Weights of a small contrastive audio-text model.
Model: 11M parameters, log mel input, encoder arch vit, encoder norm layernorm_no_bias, encoder activation gelu, encoder moe top_k, encoder num experts 4, encoder patch size [16, 4], encoder width 256, text encoder width 128, text encoder layers 7, text encoder norm layernorm_no_bias, text encoder activation gelu.
Data: trained on synthesized solo parts of chorales (CocoChorales), 39062 training examples, 67.5 epochs.
Rows from block 3 of the audio encoder of a small contrastive audio-text model, named by matrix and row number. Rows with one number within an expert belong to one neuron, the router's apart. Each number is 128 + 24 x the weight over its row's rms, rounded and kept within 0 to 255. All counts start at 0. Numbers have three digits each. After the name is the row's rms in percent of the matrix's.
Before each expert's rows are labels from the 100 clips, of 14848, where the router gives the expert most weight on average: "responds to" is what is common among them. Only what is clearly more common there than usual is listed. The data: synthesized solo parts of chorales (CocoChorales). In brackets: how many of the 100.
# router: router (encoder.blocks.3.mlp.router.weight, 4x256, trained with AdamW), inputs 128-255
# up: expert up (encoder.blocks.3.mlp.up, 4x512x256), inputs 128-255
# down: expert down (encoder.blocks.3.mlp.down, 4x256x512, transposed), outputs 128-255

# expert 0
responds to: tuba (72); note D4 (38); note D3 (32)
router.0 101:162161099129088098159122128144109114144137106162158096127131090158136142136113109100154117107140125133156154092127118152130132117158098116090091159142160089154101151140156147164095101093153097165146087144093160097102160126126147127145097145153123123162154096128159136155096141158097092133102149101128121138163100115149144160101119146095121144117107155105150114134107161126119173153134
up.0 101:186129101136160127126118127142116115124158138072101104105136112117145131094175104111119139110126122097115109134118112097105120107114103078100146124163123143121119145094133138087118090129078112151116134143158100092157113111159139126145119142149142137046165136179136107102144100099145145151152096128135139127128130094144138140111110104114100082170123153137089088110142085149152163129126
down.0 103:186083131123120146164128154147111134144092115113108096190132113134131149126147133094143127145135113142091172075101106157131089118133126168123105152122147109099115086116152117118097128107138109057147085147134144105146155079145143094143173101164157106128155118099136172137115105156115140131143139104130100124120092129171168140130116143106124107132144160137106126121148086127130114113134
up.1 094:126130140165153137135093151140133097128162153122117080117105128104126148131140120162114128119080131093087153147104109144153149085105114142150146176141085152135130133146095087124135052152078151130081100111123070110143096158122134089151130107108174132161123121142124140142111132130107142139145091107118122155107131148153171129127138128161109117094154123110122117153113098094115106119143
down.1 093:106152159120119146113154151091113138176147137145130148152149118152121124149159109130145106114108111129124172129132114145108146128137073095114161139130114145123134139172134137095089120117159141145125097152143183160169123148105106165124131155089130109143163126132106169162138124107153071094167133142125155135136156136136176104102133100068124117120146083090131146126149082095130141116134
up.2 093:093173110133081140148120112116142110152090141085108157140119131120151150131165146103129169122180138111137145148133123140123111151138127143115120115104080105125166136134130099197142142094095112121172206115100097149142115144115144097090128115149127141166158106158102113127107122107100108114128159098110187150138134139120117144104101127154163131122134132118106152137120131132126126106148
down.2 104:167083126109150130132177133111160156155132125129147121172171172110131125116138155144126094125150120138121130162151140139102151145111089132115131113178118152154156104090112129088125107108110113117161153176129114114096106157123132150104109142138140101106113143161112136185123121095129138112117117127128143102145135116179135156066162132128100192107101129090164117087130098142111134134161
up.3 109:128135150148122093122127111139139086139157098156121144083132116123130127137146175108103123173121094121126117123141135111119168080120128160175103093168112134071162155151158158121093140147124130100122132140158121127115129165134139141100138100154134087167087124139083107148134115104144126162103083090104173142083108166108129105090130145145116131176096124128100134124143161163100120151113
down.3 102:177148166117122158174136122111101138113109105127137168143168098160129117145160173146131140134089104123123127157114107104131150110126121118118090105139115134128131139151122100100127153098120142108150153083131123127180125118120121132176116132109149121094075134097181191112118077112111081121132108144146128098192143119147158127122148116147149107121162118110079140096151149099100169159090
up.4 098:113121140098077125154108140173135155163104139094117137110145168075093155062149177132107115104130138109165109158133130165141143136125117089166136140130150123111086158125108151108114111138105116158103153094141105153163138157148095123145148106098151121107138151116154104137108102160118140125104152148107110144110149130127125129118097138094105137160131110113150142201114136203126132114125
down.4 103:122105137127110141134149129095114078116064173077107145143149152148170099134165085154144125146162134142106132119135168189112135135122074130144125101127105104100110171138144126091125112096158121110151116158146074124102151128113134102147105134108148117088147121123124111116059109100170148156132146117112110131102091164147137139161104139125153109117169152153127102134136139125110107133107
up.5 101:133130129163089104102124115117153114099125119101140114115162111116140101133175155127164136113127118174150113141134093157105112122123151132108107129105090132135093172136106138110117130153087121134153124155181108121112109176142122106138093170128141166149128089114130116137114082126122135121164106114126066111131167106132133107142133104136140152143167133152145159136156130146126130109148
down.5 104:117171141134132113084124132125113110177143162156108092115143107076141176140160142121126122116161154129147125123164140128115153163086142126122161151115089126114133118109139157134105158091146105163126107152098145127162110124098122147102147102108174159100123106152121131118137151152151149116215157115114123147137137145127113130115114163144129087105118171161107097122154144140122103107146
up.6 100:163134151146151085110139155130136091100105154123151122057162097121135131085138164129127102120120134118123170094151100132156111121093150119100132100114104112148105112142169105102121139116082140158149130099151124126098157080134136153133112181173144114120109167141146132101101150108150147127123153121143156123135098157114165127121140119109108136138125135132083162114143116088150070140172
down.6 102:131105095138140089110123125159182123135147147114144177100128121131119121117133141156112131111111126110154116146077179118140124143129087123152126125146118119146095085152144134101118113098120145122102134142137142144104127135123115094145164112127139168135142160123100081142141080185144111139157104119172141093121124156130118108138129107135124080151151115141130138089083126156155080126129
up.7 098:112078087114106134130150125129110173107155142151154126103140131105087145111148117161119115157123152120094085119130173174095128132119118168147106122098123119123149128132071104122161100181110119112090090168120107134117139121145106123144162118142158125114111163182132140144155134136135184109120136160101161176081153104146126169120149152173174138121117136119160139128085114120155099125126
down.7 103:085096163151130127156143151125098123141119144160119165149117137130139158152125117149141102130145143176107101159132121126140150101135140099141140161133129103158157124123121106160144130133136118132137123130126112147141117127130128146154115093172112123133131071144144119139146154097131110157098113130090148114128146128109123154125140116171127123125154109169093160116136087139103160143163
up.8 107:116127145111131142115123149143099101155177152078165118140127144098089112113116132121173128186153080111141136130135125154142130115152101102128095127145120143150163110134124122130142108128116127123101148147147100094146108141097112177141103117136116130120136178110134110134144102084119152154134119123107124124140166143102097099145133101183123105129135124128156087125092099097150125131097
down.8 103:098154141121137159113128151095126096174098145148122125113106135115169114149141128118147130075105127148150126146163110119149172146143116126082130193165137136083073111103092125106122094115100149152146123148099133110116113099114120126123105131115127134136101121113113123131104131196109095137130121107179149126121099163134090118131140113102144144132106137159133109167123148140128187123124
up.9 101:121106115094137162137125098145121170169150125104115101129107135117118145148130102131107084108117092158109125145160106129142128139093133094131188144144148149158180130150122185134133133117188163140138101118101099091127115139132156134132118137113129148176149140146108127125149154095127117116137090120170143165135158191077111131152158123109122162113131152128129149102124142101090127149142
down.9 099:150107135121117128131129125140136143136153164159139096134090136096092148123123153145145146112090113100118131139143146098114140161121159136138087125186136145107126119079139129183110108126080133126132120104125107136210123120162116157133139108109181104105159148150116122104178134145128129136106074134152120123106136144139191128122116141137134088101148150093141116152112101147090163110135
up.10 101:084162145079136158146123112109124143129113174108133176134183107083147109096104121104141128132143140112132145137114130078123088132102125184142142099108133082067125149128100141135140107139111119091096143120138116146168134111106126148144156130127098155114089083138133111149113131163131154110101118122132133062124127112156122151133156076146153156118146105114095086145158153132138138148138
down.10 109:135121160133109112127133084149169116133123092134095141191080118121113134140144120136113165155163150163096117119119123110071109117171161115125134101100104115120111130105094091155155159144108144130157144115086157098153114149133126136197163160150087148148117146140127156148118120085152148148151153138151109108108156136117109116161108110165142131095128115105145142137128123120155156075111
up.11 103:147125185158136133136108130121165102081160165110101117191141115108144104123131117103170154106136090119139136123142154137132115133113125122148124114165120101104154152115076161078127103159146117141168104120126109169125140089141137161155158093104107089118120146138113139143111122113146114172128173163141093135136161132147104178157149106132127114145109125180110123141113133138086134150129
down.11 097:121091147175138153137142139136103158094143137159133166104115136148163119149106126125156157100112141092096133144113115121113131160151127139121127121159135160145108123167127091108108137119138108105136085045146087117149166127137153110120221154124158116140128141121091112115092150165106108150152150120101120125108145137125155132156182151121115142143117123128135137127146105114099142177126

# expert 2
responds to: note C#5 (97); note D#5 (74); trumpet (64)
router.2 100:160152103125089104145104141137123113137131128159164090120116102155138132150107111093148122097142121137171161091138098139128124124157093105094095145130152096147103157141163142164107096104164100145142093160099157095090165124133161120138103144160132142158147096121164143158105124160116089140109151090121126133156088105144145161113118127093118143126104152088160114140096160126121162148138
up.0 103:148134113108083073125144123122100181159147086134110118148140134164142121111152117124125113171136122112111119142137135153126149122142109141142100111149148155138089156140108113106144117156122170173149175120125163140072125103154081103117127123131119133148197111138125124123135119105140162119095138137111125132140144128179124098163120170172133108131156105139150092146159125129153123082079
down.0 097:125127126143156116137121166124106097104062148120127149143097151121147109106148130146149115119160119147083110104143185108159167120164147134153132165108149085061120119154085181154077098134106120116135159107168114164124155070114133155108100087144117116130144179080126140120150144125122173096133148152129152114146118107145096124141155141106122151120127089143143135137122142137114152114131
up.1 095:109112099092181145107145156156128153128118141128124133124123098087093104109153132145124109109132099084130111120144157099131121117140148102124127113142110110125130127116151119114149132129107168072127165147101123144096107121115124110072154091119122143100145127164177146095158130111114111099078133127105139143128150130092101095148104139113120127139130112103087134157124106133122159118130
down.1 093:174122098116180137137145124116120144169121125158087141065107111150117096076134068103118134145132157141130149148109173123171144172095089138083135142130123145153124067117134122150100151148101118126103123145118119073104115140110098175155153158170119102093102112087118103116126140146113112134169147148126080165128101146124135107119119158126127106116123101140119158102097133118119180118113
up.2 100:142167106110148149120147111108129131082102122115102147196125127100151117107116113159135219128140166076130145106163134101103161130108160162119088146163139124110050148098161115142100136134126127164133096161128141125111082128136118107155088109148114117139138125117127130103127142123116117137168121166144158114105167140150155127118145148121133135107154155132102093144136143144085153118127
down.2 099:135173131136107122178105134151163164130120148147152152159118130118141124153107162110095148072131131173107152124140141175173108159156121165146127119099084099128166168165131111095118131118079150101111113157129109087145143165111103145094102151089168105135083125133133118129171106099106146136121114119132124106108132139142139135124141115140131099128112149083109125132151127139128124148094
up.3 100:133114190128148106115196139146126118144106114089113119114153113085111101128140168135165105146133077142116109143136103129101182123108122121083121133113170126131169122116135174105117145160114140163160121124154121132137148074134117107086166082118146142155130112118148133126175127183138172110111113150123146142103145117091134145121160084108110101131146149152146122126114123133104126141204
down.3 106:100119142120156168075132058153145123109101118117123118141138159134146114144172169136132116114120126153111142115121139167126142143143161138074140140139108137124134114123141139110090111164098180117103114093102140113139097177113138091111151169135155123164110153152139122152117114163156114115162145118125097120136120182155149139139154137139124139094143153155143167138075144169132138118107
up.4 103:139143112116133123118176186071134111100119141124128146072148127117143147136196140132111114197095090109139127082121132139130162138115139139135151151113103170140156151116123122142109117116132157154175139135127146143158091104161136140157139136117151171165134156123123139130094160137101124157150129123133104134126149161101135155130172167125163176105141089115081115095134098118102141141134
down.4 099:136117153155126147163158133109097131120155164143142139160119137091149106133116096128134140124166069191172117162112144166139101100107157126153141116128151152112113063130105143121144129122132161120130089111088168162124051115123136121141160130165066135091131119135123129151137150116163151085138121127136085163133145119124125146127134132129108161131181135133140147114206088118128122099113
up.5 101:150110139127117128122156116056109141109196158149158105115148112137147123113119108112114139111129135087083130154133135088130126129100104116105124132136170125120136119161149136154112126129141135154154146151133100120127106145143098139097104170130127121171121137166120140107127108132129137128105101157049136081091137139106140160104118135157116144130134093162129130150116118123124179106117
down.5 099:136155132082134144127129137140124091150130158139127158089080199136125127118138167144136133191117130105124141111122141196109123109129160149155131095111109129157151172089132131152147112152100125125122128106102142114131099132115109135103112117156108126155157150088117088120116140120126093141118120135094184114137088117129149098134097172167134130123140112100169125130138080153127133124139
up.6 095:156108095142132176160141134144114157124110116099126138176156121164143134199143130127196119151154100142147177147105150087094163115143126116169151106140117167128158124095159115097130129112111133137113142162129116126159107121160143126135120152130144111115150114143125093082135134120116168125117144190118140186176149114142105137122123084165130139138164113153113117145124164143133102126122
down.6 101:125168130142118110137132102131134157144142097114171141146149095153110151113136140173114117143086144160113091132082188167099142149119186149087133093121130136093093120156154101125136128161119081129141093106116104091111146145152109138156154114128117138172147131093144119145080164123140160098153156172110121161124156114182135125154098121181106116093123153158101167147127162112105157145177
up.7 106:097127106075173106161106153099096130095154123118111143148121108135136113172146109108123137133116122117172145098141157079090177125121190151148153123122122121161137144177162129085153125119123108118064108120159085120152142137116127150106146138104074128113103135106125122104121129092104110097143169121146118130082120110108130138127138135167149122132154097118155112119125114127127132178175
down.7 097:122099113108142162184161127138133136166080115171123101152098146083125107126141131123108117105143124116129115121115148130098106144146105133137150091105132066089128127105122109112105142136134175120133091140124168105156149150147115139149118127103156114135147116145172149120121131175109137140121124125163083099127112119163177157123132126111114100068115098101116142139113170138122129143143
up.8 092:119132104118166126125135102146140131155110113116116148164132118140129170124162107149154168140112115115140165132154164149164143112126160170180131158144170150136129110183093131124113126124127123122117142088125152129107122152113121125122152128094120139089119108120135153092175110168141141087126116084170114121097142137192092117066128143159115169132119093112111152134144115109091089133124
down.8 109:157129080120154155115144138155116080103121118145107119098169151139075196169142189080112083139114130143159178143136115163114132157127141120123120118101149127118109095106114133077078141106146117116120140144146109099145174163134149113152103161103078096140107135131117146119135166163109114159164136166114121102132123120111134080150113106090119147134097135132182110107123089140117148098102
up.9 091:114088129106101114103160165128139116150104123119109151167135141111119074124159163223115144157120116129156109140095128140154123092134136178104139132125150134102109125142173127137128071160124155096098148128159137142140122136093125175195094151102137167148165153133126122146141113104101120123140161128148111123107112137125155132138093104134134089117120137138163117169108159147146118178092
down.9 098:110136154113095151147132101136129138128116124128114153136119138082138149133105086143089085108104178133150141163164148156143121168114141157168119137138098142092130110110087089098143064104132140131140071133157144104130123156164159131136130094160153134091143116122105106155152125142130168133155106166113135132087117113129161141138142122156151128158134134124148168159137113155123141113096
up.10 107:113167180114145152120073144111161095178165112144104138131095169135118122112120068141117141070099126139132166154147135130141152120114118105105118159135095170108115105124100147166119140141113125102140102081146118110169124146114119143146127118148140126106137151140097103126083100152126119112172116141119085091140128091168153110160110163138084117119107119122130133107129172141125132124174
down.10 105:115135131096161131152166112086143106111101148116126058114149149123124182126113139132048102102145107093124098174183131108124128082126125152092122132105116121147143133113143135144123162157120106125179125139165150120136116153163126111136116155145134149073142132152116162165124137123141149171122125097136100111147124115138154127105091112090085167100137142125112117124091139132125149125121
up.11 106:119164132116123124128112145134167134137114122113153154111104118098166106091147143125168156141101132106098156164148101103098104093142113095106140103147137165141141133136105110133162127135109151115073088160136085144109134132100143134091105088105107149101078087109114145137125117155167144096170165112081121134165095150131125149107174084155107112091130159127114138116124128111157151109122
down.11 099:116120161182140149097089136143116162065112179113094122133151110114138113119172165093098079116141116116104096148114119127134171126137127103163149147100147156124103068157144125121168098072144122110133125120108122119118126133075150135125117143121124162144130086083100117134130097120090114159125142124105145112139158114125168170126139106114115115125120127139109170138113079158096121146087

# expert 1
responds to: bassoon (57); note F#3 (37); note G3 (29); note A3 (26)
router.1 099:164155107128085111145113145141108095121131125158161091139129095152132134155113098095135128098131121121169154088140104153133123110156105112098087139145159091151110149143156144171093093090155099154141091135091158092096154111130163121142099148151124131159163091140154138159099133154107104125101147097128130122154090121147132169104104147095128142113103141090156110138105153123118161148135
up.0 100:102107109178134127111110134167126100146177148103158170133155195121151128109094091166141116139159143093114145099169149099137127081094145115143134082164112104143108149080109127142134114165133142154134131126141121146122118108107118130098143124157153105110093130122154094115139121106089158109130127144146107185118137142125157143129136104150118152107153157121114138158168112142117116109138
down.0 099:119165125144104077132118147132131144124122091116111157166116151115156133140164147093130149125120143125161137139118076084167157106147123127158094132155093150146124143141143098090111131148130153096170100170132089115136120172141129106135077130144126157137137136089093100136126147146151111155127142115095110144158103105116142089148095112148140130138181139129149106156134102125117148132133
up.1 106:146140157165116148153131128145068143167155105112118103118139119132077157109119135159137106117171122148104143123113134136082125138148103120150155125148161120079153119092082111144125142114128129109151154109134117134114123144099090106135140096117141138117099118110088122104125153127112156156134130154147130120133108135112146113085125121112126143147132120076101101126117131101096195111165
down.1 101:143118171152102143122133112150137129121104137149103162122092115095107150096131104119167142124128132167169107177133103129132110141146160120146162168125144154151117142087158130176123101144137143128134120163119096123118145105129134145120142099109129131120122106113142075109112116156083124092136139151133105133135148187136120111109131133143115127101115137128127122147130106148098116087146
up.2 101:156108149152085171136121129141115166128131153111110141177155093154102138124131126152089172145127191155110067130127150132159127149141134111111148093139159132117137119141131129144123111127147149169122096117123119098198109099105105101137110093116119126138169143109068169130125145118119100086138065138088092156161142071161162138115135129128128176108167145107115147136142123103124117143147
down.2 098:102147109139106129140118141104105143176116145101161137142152173110124139123117129108149093075187134124155139127152138115130157104107164113142139115135130090127166122141134127133139107084147100143125140158117108165112168130124143093163115133145133149086125137107145067128116106106155115154130167151140100096138108131088160139150122081122140140136142140093108091094137177110129137097103
up.3 103:148128157112159124092134118126140144129147134121103105105123125151085136138096136159114131123128140108175100118119119107063129140147152114076111138151121141131111154085123121098121141146146156121132156095129105123135147123121150135083137167141115141154127137147129124114101141114172137150122046138151087150107114140145126089161163111124127106097160127139154144134139176143151131129158
down.3 106:143159091101120116091146178124125103132103123102124107155146146141171114102089156146105151103147115091119171125150151158124117154122178088127081113103156157099085172153167124115132095163129111140126155117131172130134117135165171107091132084127135141121137148148180159114151113154121097151121107107103154145150135130126165086142135100150100152140119119122179137111104133098130097122136
up.4 096:159103135088111134169102118113123134162178145160103129131142124099117149138133086142088131171132150127113179158147110107132104148114148138091125137094123100110119100171140099101156118135074120065091178082129139093132123117125126161061104118066119172117136123121131142097161116145141135097102096132153143118129093122147125132190121086137094175102143119120111115151110120125113155156121
down.4 102:173127084153167140188106107156115105109102117137101115096109152092169142117135165127136119087137132118123145180112129161134127147113120105094146108149109107122113096132181093104113135180109151093118174101119151129113158097109142140135122142131152124146120124149113110134136114136089119117142134114113144105137112166120166132170093138103181145094095150123139150127123104135111121169114
up.5 101:103129085116139162125139072170142109127131110099095193106072115089086108114138107136145085082114133111120168141104137135153125138078118147080155098134098090124141127139105148128114119143132146147113102094136147146133118141137111097106114171166136124080095100132123132119119116094094153120180118119111133169142108129088113150157089116132116139101082100134128134114058119093110143138126
down.5 098:083109123093114147161096145152064080127129150114123181147168114125125086121139132139099114127150168144124086143132138125135190131157134116103125150077151128122137107111120132133127153134130112138106128162130134106104105090116148132127141187135140125099118147104124141150135120160137157172087107124162140112151133097132140096154146100111140098147147094097142163110123104114121172159117
up.6 103:125115141102149168125138148068135111156104140137117084146168106167156111152122140113128166124124088113137123139161127104112126123137101106141135148141116112154126103101145113145123130148052110119110136145118108155115105103163106113138076105118124103082122075128103124142159148131173130130173128127160114117154159120116121093141135086093143124128116122083130110172088137126124105116127
down.6 092:156123157124135144150161132109094107102150118069129122105100095104140139095127105126136178103136126117113113127109125134138099131125112129104141140153138088097101140125145141095152101100113150178156101091098143120114115125133148100084120155133165182130107125159119137138128107121124136139113149143154121111130150145102139133145133140144137120166143130152130109085133156108150107128108
up.7 094:202158163138145118139139139147099141114118138130109127108134089134134105095137117111164141202133139109121113096097085173155094162137111142141173160099137130117146108123126098133093147105157084144116127113131152104132113091104108104140170162123142093066130123147169118094119109110135084119098134135147123103092132146093133146136137136147134123110080135161094125146134121108159132143178
down.7 104:165163129108151156113124143136143152142125128114143160113134140123098138108131133156112125135112132127196124128108155134129125115140069139086135131108087122107165133141111159086147119130182095116137106141138131150170153087127117119143131134146108111136121109127132173142123131174128121122156119136103157169107127150187103084099089165105083144110106171144171131068092114136149095113116
up.8 092:160113114108125136117187155104121109110174120120117108147157144086124120085105147134133134099115127110134115151141144148066108097091159118158173112139104131122170141133127167134142139109096142112131107111177139138184160162135137122149147128085159140135135124132109133123128178093141157153194123140120142146141122150137133115161051123113122146124132090132148096124144138112132119121106
down.8 104:114141130131162121117126089149128097128126165147142120128069145141089179161112118160145139098128088120108112109127123110159133131069090068102106114139179130150112170169124138128124112162142090105124128161128144124131105108112150105099121141116151124109115120142161075145113159112107110133087140095109140093142188147113124123149140083158142139155133125121133103154115087143113090097135
up.9 106:135158075145138138135170132119096153140165134126178126147145138133114125120152151150165125122091167138093143142072147094127157135126108138130111091103121099072105169128104133089125145144114139120096168133126089136155127186117152105127133143080151149178159130113105088141100087129116109175157136158124134117109134142105131106115119135144091128123133153095086141189162090134133137146140
down.9 102:136149143076129146147091076104151135119185087129130109116141122109138145120134140156143136096177146097171136115107104134112140158150105157140136106175142144185101069154162119116138091138077113149155098129177135114131150129128128121109108136150131129121149135179131145106087113129109130097164133117140138124129116144074094098150110136148120136147166152124128159122086085104142162144149
up.10 096:122121111111126142191163160116131097111160145137156168123136112137113145095125171123153117172108132175166136145091089116125131140088166122150160121117109144147160148124090128084114142107104106130144138099115092167095105154115085137160124139124100157147112121135070163159113115139132129087102146133122102128128113111130148109148098129151124101174123094152132177125146138147171138156123
down.10 092:099119138118127178144111154148091148102137141113131125146110100128102090151135137160119169130121123142163120118130175132118133155083114117103080153141175097138161170135130192104140136081157123125109158128155150126133108162110122152130150142171149114139177138152098107109180104097129120138152115148167169070120136130103143124108106154117106134093155103134108175133113127128158136105150
up.11 101:096115107132113166145091087136129148118142105145115095079128123102131098104099162123143124150120104154135105119148144138130187130090114088174144159143132078143161144105101068161159107120148100159118102130120139128156126134127088121105160146096172089126110134166068113115134129137134151102141077062071128107132159107126122141145149149153107096108132137119142171115109121122122125158081
down.11 104:125125123160145112114158118176137132156129087128114155126127115140143164146124122146122111101137105185166118138118126162154131121132120115113120110114120056131141143120130142142134130140141120131094150177149101095139140128114129133163096148115099110102133096113100119124147089096121151140140142067164126169149152113078144144124116149143140105143136098069103115138126151155126144136112

# expert 3
responds to: violin (59); note G4 (52); viola (35); note A4 (25)
router.3 100:159148103125090107144114140149123104129134109159161095132126092155136128156110098098148140102131114120157154089136107147128119128167108113100097147131167088144105154142155151167106101092156098152139092152078160101091154115125151121136109147147131135164162086131158136148095145161101099137103141079112132133162090119151145162105112152103119140124105156091161112122098151129122165156131
up.0 100:131116136115131124171108118124129141123133118111136153132140081129137124090136153142124082126146147108101135144132120099160167083107132122196163123146152066113137105137096125132079123144145127188081164144178112122148087115106074131115135120123139153115134126104077141096098129119182113131117121138144142139101103119134134170115137109136114099131102134132136118105136119135108108155125
down.0 100:137139111115124137160166158138096126132161130134164134172103151111103085129096121146141141118147139109146085118149093115122137153146143107149134154094139129116144158077096137133161136150155148097070135136131155120119116109126109132103090135096169166148132115121147086090141101125140082162103150137120139141107118169111141155145158104118162103132128116104113137096139154109145095136098
up.1 104:094138136153148069103121140118113110118081092159114104127125104145153145108106109121114105136184213159109125139138178158143088133101191123103119082144138153096143138089150112118151115134144139165107125172110096122090140118137098131142115112096124122124160140130119135156132122163141131072105141118131120139115083114103101108128133139161149143168161125114110148137112124163107109128115
down.1 099:119128138082136159115098115137114142128154122109138106124141115123147141122140115091134176141168131144108130148146150117134142146101132139135146117176116130144135155104127119112144089145120093124110142141141159168155091139090144143160106116133172092149158141128114067130141171112143104137117112126149105113164139144111100130194099129177119102153155110163122145085130126153122188131106
up.2 094:165118126129144139088153114090130123139175165114096106135132089119141129148143116100117159144180150143142180104124118157126091136113129110110097097115101132140110095115142163138148143135147166085119159167140137117157105135117094116121107119132143149138112103170118109089137122124120150132138105129138137133153118110131129157116088162161124126110120092119159130096137082137095163166125
down.2 104:155099135127137151086125136144112158140093130155180152127148105139114160142100090150141116142127113115173121160160105126150100112140134109130094117142122137127117136093131149146153139113113108120100133157119133131089119140128134110089157146078121167162117104125147114192123102141143147126135143115109131105138112143106134113177091134176144099126121111125134103095095178127142114121115
up.3 098:165106120108152131098146163080086131181147072061147140138173117117119126136146126152198138168129130113133147129111123143103148097073135126093141111153085136112127125102117090120133122131095110147105172128148105095103127142134115117139096108151126126119121121107128078113121133145154133133113096154151137102130117121148146131145141134130144120079140130121166127129150097157096118113123
down.3 104:154148140139124153126120156145107140159130163099153155174120139116133128176130108116124166078156093144141159114155121118108088139132076138135106100149158142143142124134116119075143137122189146129114082151157135125097159178136128126169091155127139110132135142138117136197135167174121160110132109120120185106158132157161126120171138138125142130126147164139143149140177158172155132139126
up.4 097:156144150170095153101135117169173108175122148131113161144154123098107127144103099136138117144138148167109118139106168138146118126106124109150142133133144161142079150133149143147121097141141170084132198145129148168143147130110133113167122162141097136148073116119105143140155114103094138171114124086132119096154148120122128124092110109095092124110112144099145157162175155165117111171141
down.4 089:123125144148128151137176180083131114138107102117125096127138119090137142110130111163123125149122131133156117129094142144118136136146187097129101138153090144136124106143101121105217111172131121125098130122171095110141147102134142133157129154105143153157102122115172100138120078148120113091109107137128137117165123112125127119069113091135146101136137145083138084099092127132164127147146
up.5 098:120126147136106098122177165150155090154117126142162108122167112160129135119161143166121131132133166113138106111140120134123109122086146143139156174092142128142095115144098145094121084154106121130115160110139137123168152118132119153112098168096120123109109168117125109146144132108148149125144116119094141101084117098121113178146155175120102138082131158146155147128143150129143110114138
down.5 094:126159071163155098158101099099160157080120122103127112104141139176145142141073131076117182122117140135141100113144135126147134117103121096114107094146139121144130114107152126131110127164126128134131096117152102143143136094119123154131097133168157163131164096106156094131143075130106115131088138136139115078111102118152148167127140107143085105124161107139140123138153133099112109177133
up.6 100:139118116131172193114132141099160133143129105124170159115110101107101119130144129140106129173130123148142117108079141146143150144102140118116090133151165134126143122128102110109165150103123118146135176151195070148178131120125104157150113151129154108162169113112103164129081091117171155110123104142169111098141119129132150144125089100145132141143111062141126125153124105139107138148144
down.6 098:081132130105088148110154083110156144101113114114152157130150107140140088136142128161134152157114129096134107155152134148123129125113157141130152130102143137143135151126153121123170138136147120158139132135128125166104096122160127142149151142185132135178174153077105090129112152112143152167112160144139103126138098096159104146127146117153140124101149137162149155138161099094149180155150
up.7 102:118115147095167155118152084107123127156148152107139121076138156140181169116098115145113157109152132164131121118099153165127155132116135116126135118150144172139142132144132144141146136089143166115141147152113112112179135158117115138116128118094173113119114117136115121120146151123097087127153097094136114165157148145081121160100166060103127139141156131156079169167128139127145114183156
down.7 106:153134137101111159143151161171129159149124138101109128075091153102146064180147110138148128083124111132152155139121137125161121087129114113135160113150152137105125079094132138118127170128146179134139116098127144114078114142121135197117188137166151154166114156113120134120085120124094118132119167157156101137102138138144093127141090104148148158138162121142138127092137159099113112125162
up.8 101:098113136111127127128115126162110178116106106099133138112098120139179071117137124118139088118099144124127116114127126153147155121135120137156120114130124121101142145120131116097140134167128156143115137135115131136094147158165123130130115109166171159130113129151122156095094118128120131076148088127154117168140202085157130137168126134090111143120143077070123125101118128129133159171116
down.8 106:105141137144102106113168103157141105120133068135070148149142141096140115128121116105112100139141107117128112124132133161155171123144137179119149096121126093125086138140127154137125106093156098118167073113107104078097085133105064185151117127085166172159149095122080101114147105146093125103116140138138120178134096127130145096111078128148118145095158143131171099139101119109132101103147
up.9 103:159146098104139108123111124094172132117118120112131183169151122156107157160143116116112124138137144128095091151112116118125144122146124098119098128154101103139128112119127151104149131152162144129110157143103134120125128139143113137164115133116152129146165152154131128109151164112089128161079153156131097153081159136151140111153105083134105118102088063155132148137138126128129090113127
down.9 103:136129125156148112127159147075120148113133135113140134129127138140117119112105124111135144109131105118141123119144128112091161136110151130148145119126118139151157154107107136175103103118166135122144063113114085065098124170144120152120141101155165135090097160099181144098154151110119122149169173151098047134092119186166149101135116164174090113131144122075142144087128136128147154137152
up.10 098:113134127142165069126137159135141135149062089144137163111102106088141118096144121158125125161099088128134130146116120114094116096122133161155127141108120138145092112168139091119134132167128112130113143138097154147120154105150140140147113133113122094088116152132129121107126135102131145156071111146139145131096139091102088135085142137138144107136126147119088115140113142119115109129133
down.10 102:124136122127112106120132124124146109150134139122113126116109109154108128146141112156146130143136143165150129114099151132104125111066137104181125146146120119106177158209122167134121117122160126125113124104134153132138124135067116118170146137144112127155101104158125132144119159175149120126122115109161119148125121121107154127152155108147100170153112147107124097073096120099128163116142
up.11 099:132122122124096101137140100124154134125137081106127109141164184156127130106119082133131136134125124108130120154136133180092146139117136116144130138114128129100140146111087053126129126150068166138084098155133126163134157155121079133166136123153109080133143144092107104140119150098128130114089123139118111121131170135116129105108120101139139141140144109129165113155117137083136127116121
down.11 096:115092107116102127095139115120172115143135181075123189169111130168119137144146128064128115078082113118086135102109168135143139144108121092142145135141088134083097106092157080126113158110151119144149139169145141132144164147169116146169126112113111156143092100165101117150160149162109124119125149105129118118164124146131148138130108124134072118140117122096121082124122105131130158104143